From a checkpoint of a small image diffusion model.
Training: muon at rate 0.015, batches of 256.
Rows from block 4 of a small image diffusion model, named by matrix and row number. Rows with one number belong to one neuron. Each number is 500 + 40 x the weight over its row's rms, rounded and kept within 0 to 999. All counts start at 0. Numbers have three digits each. After the name is the row's rms in percent of the matrix's.
After each neuron's rows are labels from the 100 images, of 14848 (inputs lightly noised), where the neuron reaches its highest value: "strongest on" is what is common among them; "place" is the part of the image that holds the peak. Only what is clearly more common there than usual is listed. The data: microscope photos of single blood and bone marrow cells. In brackets: how many of the 100.
# fc1: MLP up (model.blocks.4.mlp.fc1.weight, 384x192), inputs 64-127
# fc2: MLP down (model.blocks.4.mlp.fc2.weight, 192x384, transposed), outputs 64-127

fc1.34 089:529542526480536549510541510490532511507480511447532481485504556547570471539586469388476439544505557480485491516462446462550502530511500453503450488508439550481462484484531461453485493438557498
fc2.34 082:535491450465502486525561494471570528511549488474531470500472459524599521494565494584454520538474495554545511502460552502476510561576495564502440478489533509502492534481491524488485448419531497
strongest on: cell type: erythroblast (33)
place: centre (33)

fc1.286 119:528448505445454541451459472484504439441422524441497515463437503591491514410575467531504522453477502480437519518452470584532517530532470484488520530522481466392496448486505534603502501425509571
fc2.286 115:506496594441501459468488550464512494490535499560558571474548507590566556437583536552537490533520574598509558463464553472491481542520474485577469468554512483532468451507492480546503562461455457
strongest on: cell type: erythroblast (40)
place: centre (50)

fc1.265 197:486495449546548470518555575495481481490517423569485427480490506532462555510487531525571502423521498504480521482470482406449433553503461404450423467515532535596469494514493537579558500477535554
fc2.265 120:490453450455548467451455597508516486484517591454486581490477529425523533524534516532417555445536523486513520438551450587454568430487495399478542564533547458561535523470499488450576500530503548
strongest on: cell type: segmented neutrophil (41); smear: peripheral blood (37)
place: centre (28)

fc1.168 073:427450465486534527510562461493471469500486439485549529513474476515470523526453497540508510496560481513484545556521495539525479502499433471530520483480524502423520498483635517453507481473474455
fc2.168 067:635557512465519483450557472475457445548483458482481556510555478530543480521502515457529486592505532478477489453499484514493473476519490527419493473521463566477482489537448447496481509480432502
strongest on: cell type: lymphocyte (35)
place: centre (65)

fc1.9 180:571496512529524422457537587534480476485595527542455446479473507479496503473460499492528495488470477450506547450471498487443469444439499589466463505452465513475550432524533463499509482467494553
fc2.9 129:468511516422507413531464562512491485492606464449545564454464510498517523544493491495465532491497539446482544477469503470483518564516474589522530461443472461470478597530498475488533493513487529
strongest on: cell type: lymphocyte (35)
place: centre (57)

fc1.333 077:497533468489538558521544408489458490515515489448481469513475516489477448480516527527538539544518556535400475490511538498361550495480501474435564508442481502482489536569441507521442534475502409
fc2.333 096:508472535519466465499489546486492489499472515485514471495469499524432520480495516509546487461513596490395518509450474525634523472451526590519596481558519498549481520457507490508534424479467550
strongest on: cell type: segmented neutrophil (83); smear: peripheral blood (78)
place: centre (79)

fc1.153 083:539487483489469453538518522582500466525498546484495430495416485383498467518442509506454533548514467489484526533479518527508528500499544443494452550501465513527471483478524472545502482558478590
fc2.153 094:539514562444513503497460500489563575492554483446453382457523530433536465509481537505490478490531494472513547511429558467574475475493562487498519506500466407467485477483509550506502484503518496
strongest on: cell type: erythroblast (43)
place: centre (64)

fc1.88 081:493479430559510544439391471456484511511493546449462475522594514446515517522559519452534508583480482581502513517540509446529536490500514513425528528544434457492457533504563513395484498565537528
fc2.88 078:482582533662511474465505516570508525509489524479498467501424522496568538544496431596540494454504478420547466554488525426485506500477480530546576464461462474585490553465470490403477514463551552
strongest on: cell type: lymphocyte (41)
place: centre (52)

fc1.148 084:507424484449484462468469539493486463550501491518476461534461533479550580512489472497493537454548474512498556492418553534499483447512456581497442440545571432539507502466473442570551507480449520
fc2.148 117:452570494411489528545415461508511482461468458495471493555490477490551434459485539527471459482565485491514433514415469550517482410487473409447437434459465448467510521496504536558441491507464478
strongest on: cell type: segmented neutrophil (88); smear: peripheral blood (86)
place: centre (77)

fc1.52 113:460510413531509425505448508496493489533518438523530465489578457476520525548483530508523490442447483481601460529528499435481446463508512523440510468461600476468466571506547499480442433541477371
fc2.52 094:494481457462518425501520462469539550501539529548467589466566536503539562475479519489511502425577530551403486507488518536489556561534448543464480507505594559429531462541525546487452441486507467
strongest on: smear: peripheral blood (74); cell type: segmented neutrophil (49)
place: centre (81)

fc1.58 099:571491487459433513487467531510478528566528486447560456451544511340516492503515462424459559435421491486533551456501506529490519468425528466486478511521471433478475511475431492517480488520420452
fc2.58 105:501505517464469547537492532548549483526497548608456533527548517448526472462482493465569537452484492495446530411533542483462494550521483554488457529583498517512516529494546457490448503568520436
strongest on: cell type: erythroblast (35)
place: centre (32)

fc1.177 178:504562469486521482538549506527489524518464502559508561439511501480543384572487510502495447493533554486495440488446428457433457524506499519507529441444555508540484535482536509462489437529466460
fc2.177 156:508612519540528528473436477537479472491495458451468414551461536488441418429486542528492429530468468496540453473522444478475511458506512485520460543438513467543516482450518526538507503554504563
strongest on: cell type: lymphocyte (46)
place: centre (69)

fc1.112 076:491469522508459521472535509406552505511482499508430515405446500486440475476569489571492538525532468405444505503386539483493481472445459526566510587528516507465519506498474579508407505528472476
fc2.112 111:477539538512522469509506465614531531452491479521423542450566528504443498491582519437504451499501474590447467481373498480538493502433509467445511561486512500479522522491506425492577486518457542
strongest on: smear: peripheral blood (94); cell type: segmented neutrophil (92)
place: centre (86)

fc1.179 095:559523553516432537468456501442520510592460485465499477537515568506459441524553501435525517498529476539523485509526502482453553508504483547542492535513497485535455463498470460472539448541485440
fc2.179 082:490549553468524510507459449468472500532543606476426517455521553563455498478514480471475556504484489493505470545425452469513461534465489538536505484505468550588538466514536547539529456434464534
strongest on: cell type: lymphocyte (37)
place: top centre (60)

fc1.40 075:472595498493499471504468465425524534484565483481482517494484487492473541530539450428464500558451479496558491534507502487479514491534496481544483464527519509511550518427520525595570563517460560
fc2.40 096:494414493467489454457419548574465487500460495473466528474512502486471444567566537611530518414465492529588483489504447472463508436570498484536471440515463461520505547526510446604513469491444489
strongest on: smear: peripheral blood (93); cell type: segmented neutrophil (45)
place: centre (91)

fc1.252 121:499534429508474454559482424470536554508486416472459555490515486551461453500515491458488547481468520538569461496578477420490526564518534523535485415475477516489555487485460446488468479501509517
fc2.252 088:489537434510540507382501490497501468498516541545529489529482472491495462480501461449538528428507490508465515477443455535487486486469444498537488487503472491489415502529485470522507502559481517
strongest on: cell type: lymphocyte (40)
place: bottom centre (44)

fc1.220 120:481543520504454450547487518560560495506464418495533462511490463643472508535464501527443455461478546472519477482493444426523480489474476489493539507529533495475528519539537553493481449440514485
fc2.220 093:472467455512503467463489486452465542481491557467472561456508536549579495469491479523530477384580502471487432482517433497469541488476458468515499483456502487460476503459581553475561476500501400
strongest on: cell type: lymphocyte (37)
place: centre (46)

fc1.304 171:554508477537519433543530448484506542523528506493544472496472472503515533493515484466477489419500562501577496542454523436498500534526474478472534457426559526473524524488474475457544475532431437
fc2.304 116:482481454485508435448424476520511456500535491515488507490458455533489584510508494465523543413507492485432509507546451526495512458467499492479485535468481495476507436480486495551513531478531469
strongest on: cell type: lymphocyte (36)
place: top centre (67)

fc1.278 081:474458518423469519534451504547485500478464478466538453507457458517517518539472480484530519493455444495448565621526514501587476531468497474478469486479502487470535565465569501510483479557458440
fc2.278 066:507565448504453490455510545437512517456505519496550521503485539569439523508445518589512479543493467431485524541513472488489511459515569483507531501507481526490555499500475460540490452541445453
strongest on: cell type: plasma cell (26)
place: centre (27)

fc1.188 071:490410604428463496532532476504483501483484509532497498499537483482472500500479526501521513547487549508562505481587466476521532484460474505516491506516500513540479509429459428474479545451473511
fc2.188 113:499592402434525515531524524472502524504507540520475498484453504494526517504470487532508490451484576506558479506579550482493511485478489505508505518485504521470488502543483596443516455460486497
strongest on: cell type: segmented neutrophil (80); smear: peripheral blood (73)
place: centre (70)

fc1.223 079:515453441535465474462492496537427486475459513514497488526460540459490519534517515546437444527491495573472488506387464526545509490460475456507472499520535549491480485449496495482463500459482635
fc2.223 117:480551559545506531475490516455438474492554547527488478512522477453487483560482499453445588459502538428478540537416560457488496510515469534475478526486506519489492515543496489472536466456487373
strongest on: cell type: segmented neutrophil (78); smear: peripheral blood (76)
place: centre (81)

fc1.35 076:524498520485520533459495487532506494459490509456542434645538454490482477609554539508505460578494547478469483483485459562458481471478474560476570548516548446549506498506526465464482426501505509
fc2.35 102:563508496443489485491510501501494506483548548499566443625453528484519528615552460541501535470458543522511529503495550514511522467538486446508587523493419486463472522512512519460500555539540510
strongest on: smear: peripheral blood (90); cell type: segmented neutrophil (61)
place: centre (85)

fc1.169 079:570478553530463480542504535481543495475504496521510550482506485503455492547555484591527476498515496451556510485533515430571525373566490521444372482509469499451515512549486529473488534476494497
fc2.169 118:535501461504503512549513448548570526510503512510499610462496514531476508538566508400491546497487532529538490496553477436424509421568498484531383469491506517546485519453506475502515468500481505
strongest on: smear: peripheral blood (84); cell type: segmented neutrophil (72)
place: centre (72)