Weights of a small image diffusion model: 11100 steps, trained on microscope photos of single blood and bone marrow cells.
Rows from block 5 of a small image diffusion model, named by matrix and row number. Rows with one number belong to one neuron. Each number is 200 + 30 x the weight over its row's rms, rounded and kept within 0 to 999. All counts start at 0. After the name is the row's rms in percent of the matrix's.
After each neuron's rows are labels from the 100 images, of 14848 (inputs lightly noised), where the neuron reaches its highest value: "responds to" is what is common among them. Only what is clearly more common there than usual is listed. The data: microscope photos of single blood and bone marrow cells. In brackets: how many of the 100.
# fc1: MLP up (model.blocks.5.mlp.fc1.weight, 384x192), inputs 64-95
# fc2: MLP down (model.blocks.5.mlp.fc2.weight, 192x384, transposed), outputs 64-95

fc1.29,050,228,169,213,212,207,204,183,162,223,252,209,219,216,187,159,203,134,242,237,183,182,221,207,165,193,190,203,232,207,275,141,262
fc2.29,108,171,165,220,220,155,201,180,184,200,162,200,234,173,218,241,196,268,160,239,224,195,217,186,208,231,202,199,184,203,248,154,251
responds to: cell type: segmented neutrophil (52); smear: peripheral blood (51)

fc1.37,099,197,182,208,172,155,214,218,199,213,221,185,187,177,146,179,203,213,195,202,226,172,232,164,193,215,185,149,193,221,205,213,149
fc2.37,100,204,143,153,204,226,218,217,231,183,189,203,222,160,231,207,217,267,189,206,193,196,232,266,219,276,171,121,184,154,206,226,179
responds to: smear: peripheral blood (92); cell type: segmented neutrophil (68)

fc1.270,069,178,166,199,206,227,156,172,215,236,167,180,209,187,239,210,208,231,186,268,221,253,149,240,189,211,209,226,192,197,183,140,205
fc2.270,081,262,142,181,215,176,183,166,198,177,172,253,192,231,217,179,253,164,140,257,169,201,213,173,231,220,200,210,224,206,211,133,168
responds to: smear: peripheral blood (99)

fc1.83,078,253,214,201,67,152,209,176,170,167,204,225,172,202,226,219,206,195,175,160,237,205,201,179,143,190,175,189,208,245,244,217,151
fc2.83,075,161,164,232,225,215,215,202,255,218,187,163,201,157,157,169,205,187,211,177,170,193,196,206,228,216,187,249,202,250,248,207,159
responds to: smear: peripheral blood (77); cell type: myeloblast (32)

fc1.134,067,172,194,196,174,192,188,189,216,207,187,192,251,206,200,168,290,222,221,177,212,194,175,223,164,206,201,193,199,195,235,190,231
fc2.134,082,218,253,199,214,199,199,233,238,243,225,184,220,202,187,197,123,248,219,208,157,165,177,229,240,188,191,176,197,180,201,194,138
responds to: smear: peripheral blood (50); cell type: segmented neutrophil (45)

fc1.157,049,198,197,221,245,190,202,161,216,168,238,221,202,192,243,224,176,288,220,155,221,144,196,213,184,188,206,185,282,214,208,210,168
fc2.157,121,197,202,217,272,215,180,172,228,244,188,185,210,215,168,185,176,116,162,163,178,161,202,162,188,224,196,196,140,208,196,188,170
responds to: cell type: segmented neutrophil (44); smear: peripheral blood (40)

fc1.322,048,187,207,224,203,201,217,201,175,194,226,246,162,204,280,210,192,293,201,181,174,238,187,247,148,236,151,217,227,208,141,182,194
fc2.322,119,211,215,221,200,179,211,217,172,197,180,143,173,169,107,219,173,142,202,190,236,250,182,144,232,186,167,216,176,195,140,172,154
responds to: cell type: segmented neutrophil (63); smear: peripheral blood (55)

fc1.225,059,166,233,206,190,182,172,213,213,168,173,186,219,210,236,206,196,174,180,209,266,217,156,185,215,190,219,242,211,236,199,211,195
fc2.225,066,170,178,178,167,121,227,230,197,187,248,194,228,234,220,182,230,202,164,172,197,233,170,219,247,176,217,193,199,204,208,190,186
responds to: smear: peripheral blood (71); cell type: segmented neutrophil (65)

fc1.122,052,194,207,218,202,227,212,201,138,145,141,201,192,198,212,238,222,196,163,235,215,219,225,161,137,183,228,214,236,192,205,230,247
fc2.122,119,232,234,221,200,196,216,215,157,253,225,200,196,197,216,168,197,196,234,238,157,236,211,238,270,212,243,214,194,185,226,216,238
responds to: cell type: segmented neutrophil (67); smear: peripheral blood (59)

fc1.194,164,229,171,129,217,232,244,235,190,197,171,167,208,250,208,224,189,259,191,156,152,173,199,219,184,249,234,236,167,185,215,194,195
fc2.194,116,206,244,292,197,234,169,167,194,198,172,136,190,237,230,245,211,252,193,236,151,243,222,206,208,235,161,155,198,192,200,184,186
responds to: smear: peripheral blood (45)

fc1.328,088,202,213,161,188,168,169,204,181,141,206,221,206,219,218,129,202,219,241,198,233,232,199,181,185,163,225,202,215,193,229,135,175
fc2.328,073,220,175,186,229,199,192,153,197,173,181,157,232,177,224,188,228,173,249,211,187,193,172,237,207,163,168,216,242,196,231,211,181
responds to: smear: peripheral blood (55)

fc1.0,050,241,238,236,221,139,196,201,199,189,168,216,180,191,204,186,179,186,215,237,189,229,213,202,147,207,201,223,217,187,243,173,190
fc2.0,105,230,173,188,182,253,152,202,209,181,292,183,212,205,218,164,148,153,219,215,212,170,186,213,202,175,233,209,202,194,230,198,206
responds to: cell type: segmented neutrophil (72); smear: peripheral blood (61)

fc1.188,065,230,233,166,150,241,160,247,224,228,210,189,181,205,212,232,195,225,259,195,218,179,167,170,207,185,187,200,265,184,148,181,202
fc2.188,076,156,201,194,142,135,194,213,247,172,185,185,185,172,213,183,173,154,137,243,232,199,218,230,185,188,216,181,162,200,166,155,240
responds to: smear: peripheral blood (91)

fc1.245,065,239,209,185,97,209,183,190,159,199,184,200,200,189,191,163,219,222,154,212,223,216,215,175,200,221,203,133,202,193,163,172,225
fc2.245,082,186,188,177,223,177,188,156,166,179,204,215,218,165,227,204,176,205,218,191,177,205,206,189,220,219,186,212,217,175,186,185,237
responds to: smear: peripheral blood (89); cell type: eosinophil (47)

fc1.70,153,200,213,248,219,147,219,121,185,182,183,280,215,150,151,166,205,163,167,232,181,205,210,219,219,209,225,198,208,182,170,166,156
fc2.70,107,202,178,158,184,164,187,239,211,185,217,283,191,155,137,165,175,154,193,181,183,174,192,206,225,237,157,202,190,215,217,234,222
responds to: smear: peripheral blood (57)